Weights of a small self-supervised image encoder: 1.35M parameters, 12.6 epochs.
Rows from block 18, named by matrix and row number. Rows with one number belong to one channel. Each number is 128 + 24 x the weight over the matrix's rms, rounded and kept within 0 to 255. All counts start at 0.
# conv1: bottleneck pointwise conv (model.blocks.19.conv1.weight, 64x224x1x1), inputs 0-111
# conv2: growth 3x3 conv (model.blocks.19.conv2.weight, 16x64x3x3, transposed), outputs 0-15, a 3x3 kernel for each
conv1.16 [120 143 144 152 150 147 129  98 114 131 119 140 138  96 133 125 117 148 100 138 132 145 117 139 122 112 116 124 123 109 128 127 138 144 141 140 139 117 143 126  91 135 124 118 146 138 146 139 130 156 123 113 130 112 152  99  92 135 110 156 111 157 171 136 138  87 155 121 124 113 133 131  98 144 140 105 104 138 129 142 114 117 117 146 106 124 123 135 152 125 127 142 135 139 121 153 138 141  94 126 146 120  99 161 134 104 118 119  88 124 140 138]
conv2.16 [133 126 127 123 124 124 138 138 130 106 110 126 100  96 111  95  90  87 127 138 114 156 181 163 108 122 132  99  79  99 100  75 104 122 107 125 129 135 114 132 126 100 125 115 110  95  77  90 132 116 114 157 166 162 139 154 141  97 103  97  93  73  92 124 114 138 143 114 110 151 139 125 126 138 116 114 129 118 108 125 124 104 113 125  72  69  75 113 120 104  82  84  95 129 143 132 151 178 143 155 103 126 160 106 161 144  96 147 138 137 130  96  88  80 111 106  96 114 111 104 124 133 124 111 123 113 130 139 131 137 142 124 138 136 129 135 122 124 107 120 144 122 142 162]
conv1.17 [101 151 157 109 141 117 121 102 110 106 117 103 214 104 148  73  97 105 126 118 124  94 155 152 118 168 131 157 109 119 134 125 146 126 136 135 147 131 139  98 147 136 125 133 133 164 118 156 152 143 107 102 132 128 122 127 109 126 125 124 131 163 161 122 114 104 139  83 141 110 157 146 112 126 130 152 105 121 141  99 136 122 140 143 122 106 167 151 179 115 126 169 116 108  97 171 129 118 100 123 168  92 122 145 142 110 135 118 146 159 136 122]
conv2.17 [121 109 142 121  81 156 130 110 130 123 126 135 133 128 121 142 139 125 119 123 108 105 113 113 128 143 133 109 100 117 117 100 105 136 106 126 149 146 157 153 133 163 141 113 167 153 152 150 132 133 124 146 151 144 140 146 156 134 120 122 118 116 100 139 112 116 164 132 119 180 119 107 129 127 134 108 100 105 136 123 134 144 135 131 114 117 103 107 106 115 122 103 129 139 121 140 122 121 141 144 127 152 134 119 149 142 144 151 125 111 126 125 110 123 164 180 173 142 172 150 160 161 190 170 188 175 119 118 109 136 124 140 163 141 132  99 129 166 108 141 182  97 149 184]
conv1.18 [146 149 145 115 124 154 152 183 114 138 108 122 113 173 115 177 153  90 150 174 155 157 163 133 151 144 140  94 159 130 135 124 141 137 159 148  87  96 158 127 123 162 148 119 114 129 132 109 104 154 155  95 134 138 141 130 133 144 134 131 158 116  92 114 138 148 163 141 118 144 139 139 142 133 146 147 120 129 116 152 120 118 131 134  94 194 131 127 153 112 126 107 142 124 126 135 134 126 114 121 114 161 149 123 122 117  79 152 115 135 123 120]
conv2.18 [121 112  99  99  88  97 109  98 107 105 153 118 106 154 131  85  87  86 121 118 114 141 161 136 110 107 109 166 141 148 182 142 160 195 169 176 161 122 155 150 111 156 146  79 140 145 163 156 155 114 142 141 137 133 171 161 154 142 134 135 112 107 138 132 131  89 158 133 107 177 135  94 155 182 140 121 111 117 131 110 135 119 143 150 102  93 117 152 141 137 107 117 116 145 130 150 147 159 156 112 128 110 125 127 123 124 134 133 117 130 132 118 120 131 160 167 166 119 112 119 101 137 109 118 113 115  87 129 113  92 140 124 111 161 128  93 104 134  99 120 132 105 122 154]
conv1.19 [145 168 114 157 137 110 140 129 133 128  91 134 129 120 141 129 141 145  98 106 106 139 122 132 103 155 137 128 118 116 119 136 109 114 120 108 127 121 104 116 167 107 156 135 141  99  82 137 134 129  57 138 149 120 130 109 123 130 115 163 109 175 146 147 121 124 123 152 163 111 121 110 129 145 126 110 130 130  88  93  98 114 107 108 138 130 129 133  95 168 126 121 100 139  93 115 114 106  83 128 147 121 122 158 116 112 102  95  99 114 135 127]
conv2.19 [152 133 176 139 136 166 122 139 132 141 160 140 122 151 113 113 132 114 113 106 110  87  66  72 143 151 137 134 178 141 106 131 120 107 112 108 118 124 100 111 118 105 106 101 100 110 115 119 117 133 133 127 132 145 109 102  81 115 109 104 150 145 146 103 108 130 119 108 123 147 111 103  53  47  70 102  78 100 148 133 142 145 141 141 138 165 126 104 115  93 138 152 137 100 108 101 106  99 100 121 104 123 118 106 133 126  94 126 162 156 156 170 162 159 153 205 191 132 126 133 140 127 147 165 172 167 148 144 142 129 125 140 128 128 136 137 119 105 136 120 122 114 114 146]
conv1.20 [146 114  94 121 121 125 144 141 131  94 109 138 129 110 121 115 143 144 129 132 111 131 173 100 148 108 128 109 120 106 159 111 129 107 169  92 132 123  98 110 159 125 131 147 119 137 148 129 131 126 151 101 113 126 122 143  78 140 100 140 106 146 111  94 143 140 133 115 142 158 144 152 171 138 162 123 111  80  97 166 106  96  99 134 106 153 117 132 143 168  98 108 138  79  95 133  98 120 170 145 145 138 115 141 126 148 169 122 141 133 114 131]
conv2.20 [138 154 135 154 154 149 144 149 147 126  55 119 125  74 119 143 138 148 111  99 100 126 122 132 124 137 132 101  85  95 111  88 105 139 111 118 117 131 127 126 115 123 117 103 123  86 110 118 143 141 135 158 160 150 114 120 106  72  69  74 119  98 105 139 120 126 139 128 120 127 111 120 114 116 122  94 101 109  88 102 102 129 115 130  99  76 104 108 119 117 106 104  97 122 135 121 135 147 132 142 138 150 188 142 184 166 176 149  85 103  98 111 127 105 127 154 133 122 123 120 124 105 116 117 136 133 140 136 129 101  92  69 110 120  94 127 128 133 109 112 130 119 100 106]
conv1.21 [145  85 120  96 129 131 134 169 161 129 103 114 109 140 123 122 110 101 151 112 114 141 135 118  81 136 112 152 144 156 146 137  95 108 130 136 129 170 165 144 132 133 123 124 138 100 121 123 141 106 141 107 135 138 146 140 139 138 152 130 116 146  83 123 129 141 120 115 107 161 103 122 152 118 141 140 141 133 164 117 146 139 134  96 125 152 135 134 170 135 142 138  89 114 117 143 165 122 155  63 131  82 144 134 136  89 139 118  91 130  89 111]
conv2.21 [115 121 116 140 130 121 143 148 142 127 142 138 135 152 136 104  96 121 154 141 186 170 172 170 110 120 112 121 108 117 111  84 118 128 112 125 142 118 144 127 127 162 114  79 123 167 162 138 140 125 122 120  90 122 105 105 116 117 122 116 102  91 102 140  91 113 194 114 130 181 125 124 132 146 122 128 107 123 129 120 134  84 102  75 121  82 141 139 162 157  97 119  83 159 158 139 146 159 137 131 197 141 111 143 109 115 140 114 128 118 113  83  73  78 121 128 133 126  98 117 143 154 145 137 164 136 163 193 159 130 149 126 139 164 144 120  89 152 126 114 206 108 123 190]
conv1.22 [123 100 170 131  99 131 136 165 156 208 140 110 134 104 129 122  95 126 129 122 127 164 143 168  78 181 137 111  83 124 126 146  80 136 161 160 181 229 159 118 145 105  97 152 119 139 149 116 161 115 105 117  85 126 131 127 114 103 103 158  89 142  91 210 121 167 121 126 206  92 138  53 119 119 130 116  98 131 122 166 131 144  98 119 105  89 107  95 107  74 148  62 109 136 194 115 143 138 120 180  95 112 105 173 117 170 138 117 104 152 142 113]
conv2.22 [109 104 104 108 101 115 105  99 114 135 129 137 133 117 134 148 117 154 127 137 127 136 145 135 116 130 127 135 109 130 153 125 145 171 151 159 129 129 148 122 128 127 114 104  97 103 123 118 119 121 121 141 144 137 151 151 154 132  90 129 132  88 120 142 117 109 155 136 122 132 110 112 124 145 130 131 127 118  97 109 101 126 122 119 135 126 132 137 151 145 136 141 127 141 133 119 146 150 135 130 142 123 128 152 126 134 152 134  97 104 100 137 135 134 154 172 157  88  90  83  77 109  95  76  76  70 129 108 128 124 120 112 113 131 121 104 124 129 129 143 144 118 121 135]
conv1.23 [173 120 118 108 132  79 125 193 166  99 129 153 143 115 133 155  96 144 138 116 111 110 110 118 157 102 136 120 160 122 161 127 141 127 148 136  90 127 142 131 116 109 159 118 121 159 124 109 110 148 113 119 138 125 128 131 132 137 141 126 109 143 124 136 167 120 111 155 146 128 137 148 138 128 127 110 120 151 144 161 131 101 136  99 140  70 121 174 138 131 127 141 131 186 112 142 130  91 101 143 148 138 120 124  99 137 144 141 130 124  72 116]
conv2.23 [ 82  89 149 102 109 145 137 124 106 139 153 128 122 146  96 116 129 102  91 122 134 124 144 157 121 148 114  95 125 154 104 118 185 122 146 185 105 122 128 107 120 156  99  88 127 134 122 137 117 113 137 124 137 139 106 137 150 112 130 141 146 122 122 136 109  97 143 108  76 127  78  94 123 160 165 123 111 118 149 131 133 154 136 102 119 104 116 122 128 173 112  97  99 124 145 133 117 145 141 134 116 114 142 114 118 135 106 114 150 142 131 125 132 112 144 152 130 108 123 122 153 147 125 131 127 113 187 129  97 179 137 113 190 147 109 101 149 176  93 128 197  96 154 163]
conv1.24 [173  92 121 116 157 150 132 181 144 108 128 123 106 137  94 122 116 115 155 136 132 153 165 143 157 133 144 178 152 124 166 126 136 106 120 127 131 137 149 143 113 120 140 139 131 142 103 108 122 142 158  97 153 142 104 148 116 154 159  84 106 101 123 109 109 136 108 165 114 139 106 151 130 123 140 148 134 113 144 202 119 134 127 128 122 103  99  76 150 124 137 129 116 107 121 118 111  93 167 129  58 160 176 128 136 125 126  95 150  99 142 108]
conv2.24 [133 112 115 148 123 117 105  99 101 147 132 127 162 130 141 151 148 183 114  97 123 102  99 121 116 110 116 106 105 138 122 108 128 116 116 147 115 116 142 125 122 161 131 142 153 132 137 120 137 121 136 124 110 143 108 151 176  95 131 132 112  97  75 140 121 110 119 127 110 104 118 119 143 149 126 117 116 102 123 124 106 129 117 100 110 116 106 123 154 150 136 125 120 138 117 115 104  89 104 105 108 110 143 159 125 126 136 118  95  88  79 133 145 114 148 160 159 122 121 113 146 154 113  97 123 111 103 114 103 113 115 112 112 129 123 133 131 120 134 130 133 131 126 106]
conv1.25 [157 128 124 148 125 120 142 165 118 132 167 122 147 119 134  99 115  84 126 153 144 136 139 155 134  94 114 110 132 142 158 145 152 112 127 156 125 164 110 131 109 110 133 149 109 143 129 139 143 152  92 129 152 159 151 138 106  99 141 105 116  99 140 126 136  97 125 121 160 108 147 151 158 156 141 148  98 146 104 120 149 142 108 145 139 154 113 141 140 163 124 107 110 123 145 166 126 141 116 115 134 160 153 164 121 113 128 106  96 143 113 145]
conv2.25 [138  88 136 154  99 153 144 107 149 134 146 144 136 134 137 112 108 119 120 128 133 136 172 153  98  84 107 128 104 128 121 120 137 116 117 128 125 144 112 138 129 136 137 123 146 155 148 165 136 122 137 127 114 127 135 157 121 146 136 154  95  94 120 151 133 112 172 135 130 177 135 130 158 174 148 122 121 100 124 117 125 118 112 129 120 101 117 150 151 142 131 129 125 170 171 167 139 140 142 124  99 127 146  99 131 144 113 137 118 118 126 116 123 120 167 161 161 113 146 116 139 159 131 141 153 141 148 160 111 130 154 115 162 197 144 105 147 160 115 143 156 123 142 171]
conv1.26 [113 125 144 126 140 136 145 100 130 126 124 146 103 166 125 160  88 122 134 132 121 105 130 146 143 120 117 142 126 100 119 142 145 127 125 121 133  84 135 123 143 119 124 103 151 139 130 112  92 105 141 114  90 118  99  91 104 116 127 114 134 120 145 118  85 134 109 125 146 123 104 131 127 125 125 111 134 117 132  92 133 128 129 137 138 117 128 134 114 112 125 146 114 106 132  97 148  86 142 149  79 136 133  77 187 170 104 108 160 133  55 141]
conv2.26 [142 154 174 161 162 185 181 163 172 158 106 153 131  69 134 155 142 193 133 126 145 137 137 126 116 119 106 142 131 150 126 138 166 139 158 169 104 110 131 113 128 159  93 106 136 119 126  95 125 124  83 128 132 108 136 130 140 135 130 134 123 120 110 138 114  99 153 112 110 159 129 123 148 159 141 106 126 110  97 119  84 111  99  90 119 117 130 129 141 149  97 108 102 144 144 127 146 153 123 130 161 112 114 125 105 103 114 101 129 134 128 102 109 109 109 133 121 139 144 145 141 126 128 133 139 137 144 134 137 139 143 137 136 142 134 100 108 149 109 128 149 116 140 131]
conv1.27 [158  99 131 149 114 109 122 123 148 126 132 109 100 126 109 169 151 152  94 119 115 154 100  85 148  86 162 120 103 158 109 126 109 123 152 141 114 101  99 108 178 124 133 121 122 133 118 109 127 104 166 135 117  96 125 104 124 120  93 110 118 121  78 116 131 162 145 169 115 104 135 126 101 115 132 118 114 119 129 131 116  99 142 108 134 114 117 105 116 140 115 118 143 150 100  42 153 122 133 120  99 143 127 159 118 113 114 128 156 125 138 129]
conv2.27 [120 135 113 123 152 127 163 183 152 104 129 100 123 154 114  96 132 100 118 121 111 146 137 139 137 109 125 189 205 189 171 124 171 161 145 153 119 139 110 121 137 103 136 157 122 124 147 132 178 146 162 148  85 141 109 114 100 161 214 161 123 181 121  86 153 159 119 135 145 111 131 131 169 193 179 159 134 156  90 117 103 112 140 122  84 105  90 105  76 100 123 122 117 139 161 140 145 169 136 154 128 160 147 116 140 127  98 132 143 164 139 114  99 122  94  85  98 126  94 116 113  66 113 134 137 134 111  99 113 104 118  98 133 143 153 156 134  99 139 127 133 140 139 117]
conv1.28 [154 151 133 153 161 112 113 149 129 158 104 161 138 134 146 146 136 102  96 107 169 146 123 136  74 106 117 151 166 154 121 115 130 136 149  87 128 134 109 120 105 122 123 143 122 135 165 159 118 155 128 143 139 105 104 130 111 127 113 104 134  98 142 120 130 120 125 122 131 163 112 143 109 130 102 121 120 131 141 129 144 127 114 171 115 121 124 101  97 133 113 128  76 157 107 167 135 107 102 122 220 152 122 157 108 103 119 120 138 169  69 111]
conv2.28 [150 162 137 150 158 141 118 114 116 146 129 143 159 140 164 183 152 171 125  99 118 109  89 120 145 150 152 137 122 133 149 139 143 114 122 124 141 137 150 124 137 132 109 148 111 107 114  96 117 154 116 119 132 138 145 161 154 131 124 136 119 113 110 113 114 112 110 107 125  89 126 137 143 138 137 129 163 117  64 108  77 136 129 122 133 155 112  99  99 106 119 114 138  93 110 101 111 103 124 120 104 121 134 148 117 107 109 107 107 115  93 114 138 107 125 115 107 110 103 111 135 125 108  90  96 108 137 100 119 123  83  95  96  44  75  99 132 100 129 138 109 138 140  70]
conv1.29 [151 121 119 100 107  99 107  87 150 127 151 133 147 121 102 122 106 133 122 138 109 137 102 129 150 142 120 110 134 152 118  83 124 149 133 133 102 151 139  93 110 121 133 131 124  78 132  86 120 117  97 135 119 115 117 109 144 115 162 113  90  86 138 145 143 137  97 136 108 138 126 114 120 102 115 154 149 125 141 121 139 178 159 104 125 112 126 111 104  97 118 118 124 143 164 135  87 132 135 120 139 124 143 116 116 106 157 179 149 114 130 129]
conv2.29 [103  98 106  84  72  90 109  90 112 152 140 131 150 147 140 151 121 155 139 152 137 131 144 132 143 142 132 115  95 105 123 103 109 112 102 116 123 111 113 151 133 143 136 136 137 111 112 111 133 110 131 147 134 149 130 139 127 126 123 125 116 107 114 117 133 131 120 123 134 108 120 106  91 113 112  94  90 100 124 136 142 147 132 151 136 123 148  97 112 110 143 143 120 102 113 100  81  82  91 116 124 132 167 131 171 137 131 161 109 102 113 114  98 116 126 120 136 126 130 135 134 118 125 138 118 142 107 105 117  81  88 104 121 115 110 136 137 123 127 118 109 111 116 102]
conv1.30 [148 134 105 144 138 132 126 146 137 103 137 129 126 113 141 126 150 117 130 142 161 131 106  91 145 118 156 149 126 139 128 110 122 143 141 128 108 126 121 123 121 144 120 123 109 124 122 126 132 126 133 130 141 136 108 146 121 145 118 131  97 129 130 127 135 143 132 144  89 157 128 111 103 144 131 127 119 130 129 162 159 116 133 131 147 137 124 125 129 149 137 131 144 139  92  92 130 101 116 158 164 120 119 146 151 130 126 127 132 130 132 157]
conv2.30 [166 129 147 132 105 129 107  82 117  92 119  86 110 123 115 142 119 140 132 118 121 176 157 181 145 135 137 135 122 141 152 136 152 172 187 175 171 151 148 174 168 157 111 144 101 109  94 116  97  75  89  99  95  97 120 109 118 102 100 117 108 111 115 154 170 121 160 140 112 108 142 130 145 128 144 142 117 132 126 109 120  74  84  92 131 133 139 178 201 163  60  84  74 129 153 128 145 176 144  76  86  96  96 157 112 104 115 101 144 163 144 145 162 148 109 120 120 157 168 145 128 136 126 113  84 110 117 116 154 133 140 134 136 126 120 119 158 153 105 131 141 118 136 115]
conv1.31 [136 139 114 125 102 111 123 106 115 137 100 161  97 152 115 154 132 150 164 130 119 139  97 143 123 116 126 120 121 159 130 135 113 135 121 110 127 103 111 146 128 124  95 125 147 128 113 111 145 113 141 132 105 112 132 136 117 130 106 161 116 105 129 139 117 117 132 134 143 129 112 117 144  97 152 157 153 124 123 128 132 130 153 111 102  98 108 119 108 119 149 120 105 125 108  98 169  70 116 121 104 149 120 130 124 143 100 149 152 139 101 152]
conv2.31 [ 97  89  94 102 120 103 125 124 117 156 122 119 157 116 112 144 111 119 127 125 124 138 126 139 123 118 123 145 129 133 135 113 109 129 111 123 137 160 125 155 178 150 145 169 132 116 131 133 115 148 150 116 136 134 123 122 119 141 146 157 104 125 133 123 139 121 126 165 155 127 157 120 114 118 139 116 114 110 115 110  99 130 110 127 150 139 120 125 133 129 142 151 127 129 148 129 110 114 113 102 131 153 125 144 122 135 140 114 109  94  98 107  97 109 124 116 131 129 145 138 150 120 131 154 141 134 159 118 128 126  90 126 150 119 138 128 144 117 146 156 124 137 151 141]
conv1.32 [115 126 134 119 117 147 140  67 161 127 138 127 124 122  77  87  98 147 138 118 148 126 116 135 136  94 159  97  97 122 180 166 128 104 158 122 164 173 108 187 143 185 132 117 127 164 156  92 117 128 105 136 163 139 114 134 137 115 145  77 119 119 116 136 124 127 110 140 145  83 108 144 126 142 150 110 127 152 131 126 139 130 132 104 116  85 137 128 139 124 125 116 109 133 167 142 143 113 100 146 115 151 141 142 130  92 107 140 104 133 143 132]
conv2.32 [136 140 123 167 156 153 140 163 149 128 134 129 139 146 135 114 140 120 135 141 137 129 136 117 119 140 122 106 100 110 127 137 132 136 132 137 108  95 102 127  91 114 154 129 154 112  81 106  89 128  95 113 121 106 146 121 137 147 131 156 152 161 166 125 106 123 132 112 114 139 120 134 156 129 139 150 145 152 168 167 159 142 125 128 111  87 113 123 106 112 108 119 133 144 158 159 128 140 141 140 142 149 132 153 142 137 146 142 144 133 144 119 117 128 171 153 158 145 181 143 194 172 189 162 165 165 127 137 125 133 134 142 136 152 140 132 113 127 120 121 141 135 117 134]
conv1.33 [127 123 140 135 138 115 147 170 139 129 130 176 116 123 160 145 150 122 146 123 120 128 103  92 145  97 110 119 135  98 121 127 132 120 151 108 115 101  96 136 120 111 126 145 127 126 100 132 144 108 178 125 125 131 119 138 132 125 128  73 118  89 114 131 136 184 115 123 122  84 141 169 139 149 149 176 129 148 134 117 142 155 117 116 127 129 116 137  72 141 138 146 130 137 137 116 146  98 169 131 140 144 134 145 122 122 110 111 105 122  98 104]
conv2.33 [ 93  95 116 147 151 150 165 142 144 103 113  90 131 160 122 124 153 111 108 107 118 133 116 140  98 106 113 166 189 185 138 109 159 136 133 141  83 122 103 135 165 141 152 166 150 178 197 167 156 136 164 128  82 141 105 174  99 124 174 132 125 147 118  99  95  92 134 120 112 123 127 121 175 232 167 128 151 137 104 131  86 140 156 124 139 155 143 103  94 100 115 104 115 110 128 123 113 122 120 101  79 102  94 130 102 123  97 104 122 132 118  99  84  96 102 110  96  98  73 102 103 103  99  94 128 103 159 156 158 145 139 119 162 163 149 108 114 105 110 116 159 120 108 147]
conv1.34 [128 101 119 129 141 133 128 128 163 109 129 132 134 150 130 136 130 164  70 132 109 131 144 137 139 143 137 134 141 144 167 147 149 149  89 128 171 151 123 120 122 128 122 132 138  94 135 150 154 110 115 168 104 120 149 138  97 138 156 131 125 124 169 120 136 122 117 116 119 149 123 129 165 155 131 110 130 126 125 124 133 131 115 141 153 126 135 118 118 156 143 124 131 117 148 134 107  96 145 129 151 118 139  92 114 149 102 133 128 151 131  91]
conv2.34 [144 127 153 128 124 124 106 107 104 134 118 120 141 139 149 151 139 145 123 132 135 124 147 119 129 158 126 138 142 145 140 161 144 125 135 120 125 134 113 126 135 109 141 162 137  95 113 101 142 173 140 120 154 136 115  90 112 131 120 106 152 165 152  69  87 149  44  77 139  75  86 139 114 130 121 125 152 130  99 110 111 109 104 104 105 115 110 106  94 108 101 103 104 130 150 128 130 127 114 121 154 132 112 151 124 149 162 150  94 101  91 134 141 135 121 109 121 138 136 146 139 131 153 134 123 136 109  95 101 114  90 102  96  93 127 159  99  53 144  80  45 137  89  71]
conv1.35 [129 106 136 121 100  95 135  94 135 143 108 110 139 122 140 106 122 162 139 127 119 164 150 140 122 135  87 116 126 131 122 137  97 142 120 119 187 109 102 117 120  93 134 124 141  88 140 137 137 131 110 123 115 105 157 149 141 111 114 116  93 107  98 119 128 102 131 147 121 106 121 118 137 127 163  97 125 115  87 137 108 138 102 122 143 113 149 139 117 150 148 116 139 129 168 187 156 143 104 127 152 121 105 150 143 135 145  86 113 112 114 161]
conv2.35 [157 168 181 147 142 155 123 108 126  95  97 118 137 134 144 121 119 123  82  85  97 117 124 135 136 141 134 128 136 131 119  95 114 120 105 129 125 144 134 112 116 119 128 121 126 126 114 119 119 106 123 128 131 139 128 176 140 158 191 177 141 124 134 154 138 111 143 137 119 122 125 120 195 206 188 141 125 150 121 106 119 128 131 119 117 124 116  80  58  77 119 118 133 104 108 108 126 134 140  98 130 102  98 120 103 144 177 157 160 169 171 112  99 123 107  82  89 133 118 131 120 114 119 134 140 133 124 114 121 126 125 127 141 130 136 111 137 156 108 118 141 119 124 123]
conv1.36 [ 99 119 141  95 122 120 123 131 146  87 150  78 175 145 112 148 121 132 104 114 112 112 144 150 154 146 109 128 146 142 134 123 120 139 117 122 108 137 104  99 121 127 147 138 116 121 109 121 139 128 106 138  82 141 125 125 128 121  99 140 150 114 129  98  89 133 132  93 103 108 155 118 116 131 137 138 142 128 124  96 137 103 153 153 121 146 133 130 122 141 139 104 128 127 159 170 124 142 165 130 130 113 121  83 143 184 125 134 135 120 121 146]
conv2.36 [114  96 105 155 130 136 169 146 163  62  78  55 102 137 101  83 129 100 121 124 121  90 114  97 122 130 134 159 137 155 154 144 140 136 141 137 115  83 108 138 100 134 134 103 133 189 171 191 123  76 124 112  84 126 118 140 136 137 109 132 108  92 114 214 119  59 209 119  81 143 104 110 103 125  90 128 128 125 153 142 149 155 167 152  97 111  98  76  84  77 122 116 120 111 101 106 110 120 110 110 137 124 117 149 113 103 122 106 139 150 125 142 152 147 161 155 152 122 118 118 138 164 141 150 146 145 131 168 126 132 151 120 124 147 138  50 126 228  86 123 192 125 118 131]
conv1.37 [136 127 100 109 120 136 105 146  96 133 127 147 136 132 129 125 139 151 161 111 161 129 146 136 123 112 142 119 134  96 117 159 118 133 130 131 116 136 124 120  79 137 115 142 123 120 154 108 153 138 176 147 105 128 115 127 123 122  73 136 114  98 131 150 152 150 128 122 145 139 108 118 144 108 146 113 168 131 168 163 177 115  84 142 168 147 140 120 107 121 110 153 127 114 125 116 131 120 165 113 162 146 128 138 135 113 147 158 103 129 117 137]
conv2.37 [129 140 126 122 110 139 122 114 125 170 151 161 150 139 149 127 122 136 132 119 121 147 130 130 132 138 132 154 118 147 155 123 154 141 137 147 118 120 112 120 115 123 128 113 127 133 160 144 158 131 149 138  94 129  96 137  87 104 133 105 118 113 113 115 137 134 138 140 132 102 117 117 184 176 171 138 128 124  72  67  93 116  94 110 121 108 126 123 111 118 134 122 128 120 155 140 120 133 111 164 229 167 158 124 163 151 209 178 124 118 129 111 106 105 119 118 114 108  81 119 119 135 130 104 131 116  98 106  98  90 101  84 109 118 100 137 140 112 128 136 121 127 127  90]
conv1.38 [136 150 156 132 128 111 125 118 115 144 167 110  99 135 132  69 115 172 137 153 120 127 113 153 125 150 138 150  90  88 123 145  90  89  90 160 153 180 112 154 141 153  83 130 140 112 116 132 122 116  87 117 178  86 111 126 121 136 136 113 120 116 113 153 127  91 114 148 153 122  91 116 137 130  97 126  86 101 125 104 103 137 136 113 147 116 132 120 139 128 135 132 106 135 110 169 104 138 148 130 105  86  87  99 141 101 140 117 130 108 114 127]
conv2.38 [175 195 167 185 178 180 133 162 120 130  73 128 134  91 146 157 125 154 136 127 137 138 125 126 138 154 140 125 131 114 122 131 126 123 129 139 137 108 135 140 116 144 145 103 141 151 146 147 104 148 113 116 153 111 148 181 145 118 105 108 122 107 132 153 106  83 155 112  82 145 122 105 134 160 149 117 123 125 123 109 124 113 110 116 128 100 119 146 137 149 125  86 118 129  98 123 147 134 151 167 169 166 148 140 143 137 136 129 111  99 116 143 139 143 149 172 153 136 177 123 155 163 147 137 171 132 146 153 127 133 116 128 103 114 100  87 102 162  95 105 144 111 108 132]
conv1.39 [125 120 116 144 112 115 133 135 138 106 138 130 118 110 144 144 100 140 113 146 132 143 152  91 140 129 136 118 102 125 133 152 113 112  95 121 128 155 155 154 113  89 130 136 112 134 133 146 134 120 147 169 137 107 134 126 144 120 143 114 158 125  75 146 122 160 114 146 114 143  74 130 152 139 101 121 111 134 128 135 135 112 117 113 147 137 147 127 137 152 118 153 136 133 157 137 115 105 170 112 119 121 106 153 113 138 133  88 136 126  91 118]
conv2.39 [121 110 152 158 144 162 165 158 156 105 112  99 100 104  86 134 128 131 127 125 136 143 164 145  79 113  88 154 122 146 147 128 158 137 141 138 138  89 151 154  94 168 156 111 157 154 172 164 137  75 135 116  93 121 138 173 144 142 157 149 101  74  86 173  91 122 210 104 119 158  94 135 106 135 106 106  84  96 140 150 160 146 139 133 140 101 134 144 140 139 120 115 108 144 148 155 161 170 141 103 120 108 117 111 113 146 157 119 130 111 127 115 113 117 147 167 148 100 108 103 117 195 123 109 154 112 134 148  97 141 156  87 147 181 124 101 129 183  96 104 196 114 109 155]
conv1.40 [145 124 149 104 129  95 131 147 114 137 140 122 144 141 106 118 134 134 119 157  98 146 143 148 123 125 155 133 114 125 115 120  94 127 120 159 133 102 169 129 151 107 142 168  85  92 106 170 106 125 147 147 116  90 140 145 131 119 144 153 122 110  84 133 179 160 130 144 133 132 111 126 147 134 113 129  94 101 132 147 102 149 117 108 129 190 124 100 124  96 121 136 114 132 143  98 110 121 150 147 128 113 143 106 107 134 121 160 100 125 143 131]
conv2.40 [152 129 143 118  92 125 128  98 114 109  98  89 123 116 108 165 122 136 123 108 105 148 135 156 124 118 117 142 115 114 134 105 119 150 144 122 160 161 140 163 160 135 135 134 113 122 152 148 105 101 127 100 100 108 146 167 150 114 119 107 102  84  95 115 132 123 153 126 113 123 131 141 151 173 176 124 113 135 111  86 108 118 120 119 130 141 126 124 149 135  78 100  87 101 121 102 137 171 159 128 168 136 113 148 107  87 127  99 129 128 138 135 137 129 139 116 126 110 139 146 134 141 155 106 102 107 153 114 137 158 133 136 163 158 131 102 125 138 112 135 149 129 154 128]
conv1.41 [135 134 140 103 143 118 109  94 141 118 151 121 123 146 111 156 128 165 130 111  99  99 125 149 164 149 160  87 133 141 108 136 110 146 145 117 123 101 116 131 140 124 143 110 114 123 142 133 103 133  90 134  78 150 147 118 128 114 141 160 132 144 141 116 131 108 129 127 126 101 149 144 125 154 139 119 127 105 105 115 138 103 130 141 164 118 112 119 129 108 154 132 116 111 136 100 130 147 158 117 105 134 145 126 122 136 139 132 144 137  97 126]
conv2.41 [148 140 145 139 134 148 135 133 141 130 112 153 125 110 142 145 131 144 138 125 127 131 130 126 130 139 123 134 138 127 122 128 131 128 115 132 127 135  96 117 130 107 101 116 114 108 114 101  98 109  90 140 147 110 137 160 158 108  92 132 117  76 126 128 129 137 135 132 132 134 121 127 118 126 128 106 118 113 111 114 113 145 147 142 147 152 147  99 123 127 125 110 108 142 126 129 132 122 131 110  82  77 155 142 138 187 157 187 121 127 129 120 120 118 116 129 121 144 135 137 154 166 169 148 150 150 152 160 174 157 143 155 183 178 171 134 122 137 133 132 143 126 127 148]
conv1.42 [121 146 139  97 150 162 102 115 111 148 123 108 105 138 124 143 138 132 137 128 135 119 142 131  94 139 163 109 134 127 149 152 135 125 131 152 122 137 163 140 116 122 120 114  98 125 120 129 145 113 117 142 132 105 113 146 152 137 143 146 112 133  99 135 135 155 110 153 140 140  98 140 143 125 114 158 154 135 137 149 122 128 119 103 140  89 147 103 159 132 132 145 111 108 133 178 149 107 124 130 144 121 125 126 135 127  46 136 130 143 115 143]
conv2.42 [180 223 165 151 207 140 111 144  91  96 111  87 123 144 121 106 123  91 130 131 121 114 106 113 145 158 140 144 151 147 135 137 140 155 139 145  87  33 110  74  51  80 110  84  97  91  77  91 126 120 132 138 136 138 134 108 130 103 101 117 124 129 135 164 112  98 140 106  95 127 101  99 154 144 146 145 141 134 111 125 116 149 146 138 145 140 154 135 110 148 119 123 129 116 107 117 162 136 154 109 127 125 142 150 139 136 142 141 133 143 125 132 158 135 114 137 119 135 150 141 157 177 149 146 169 148 102 161 115 121 174  98 123 159 118 100 110 145  90 125 144  91 112 120]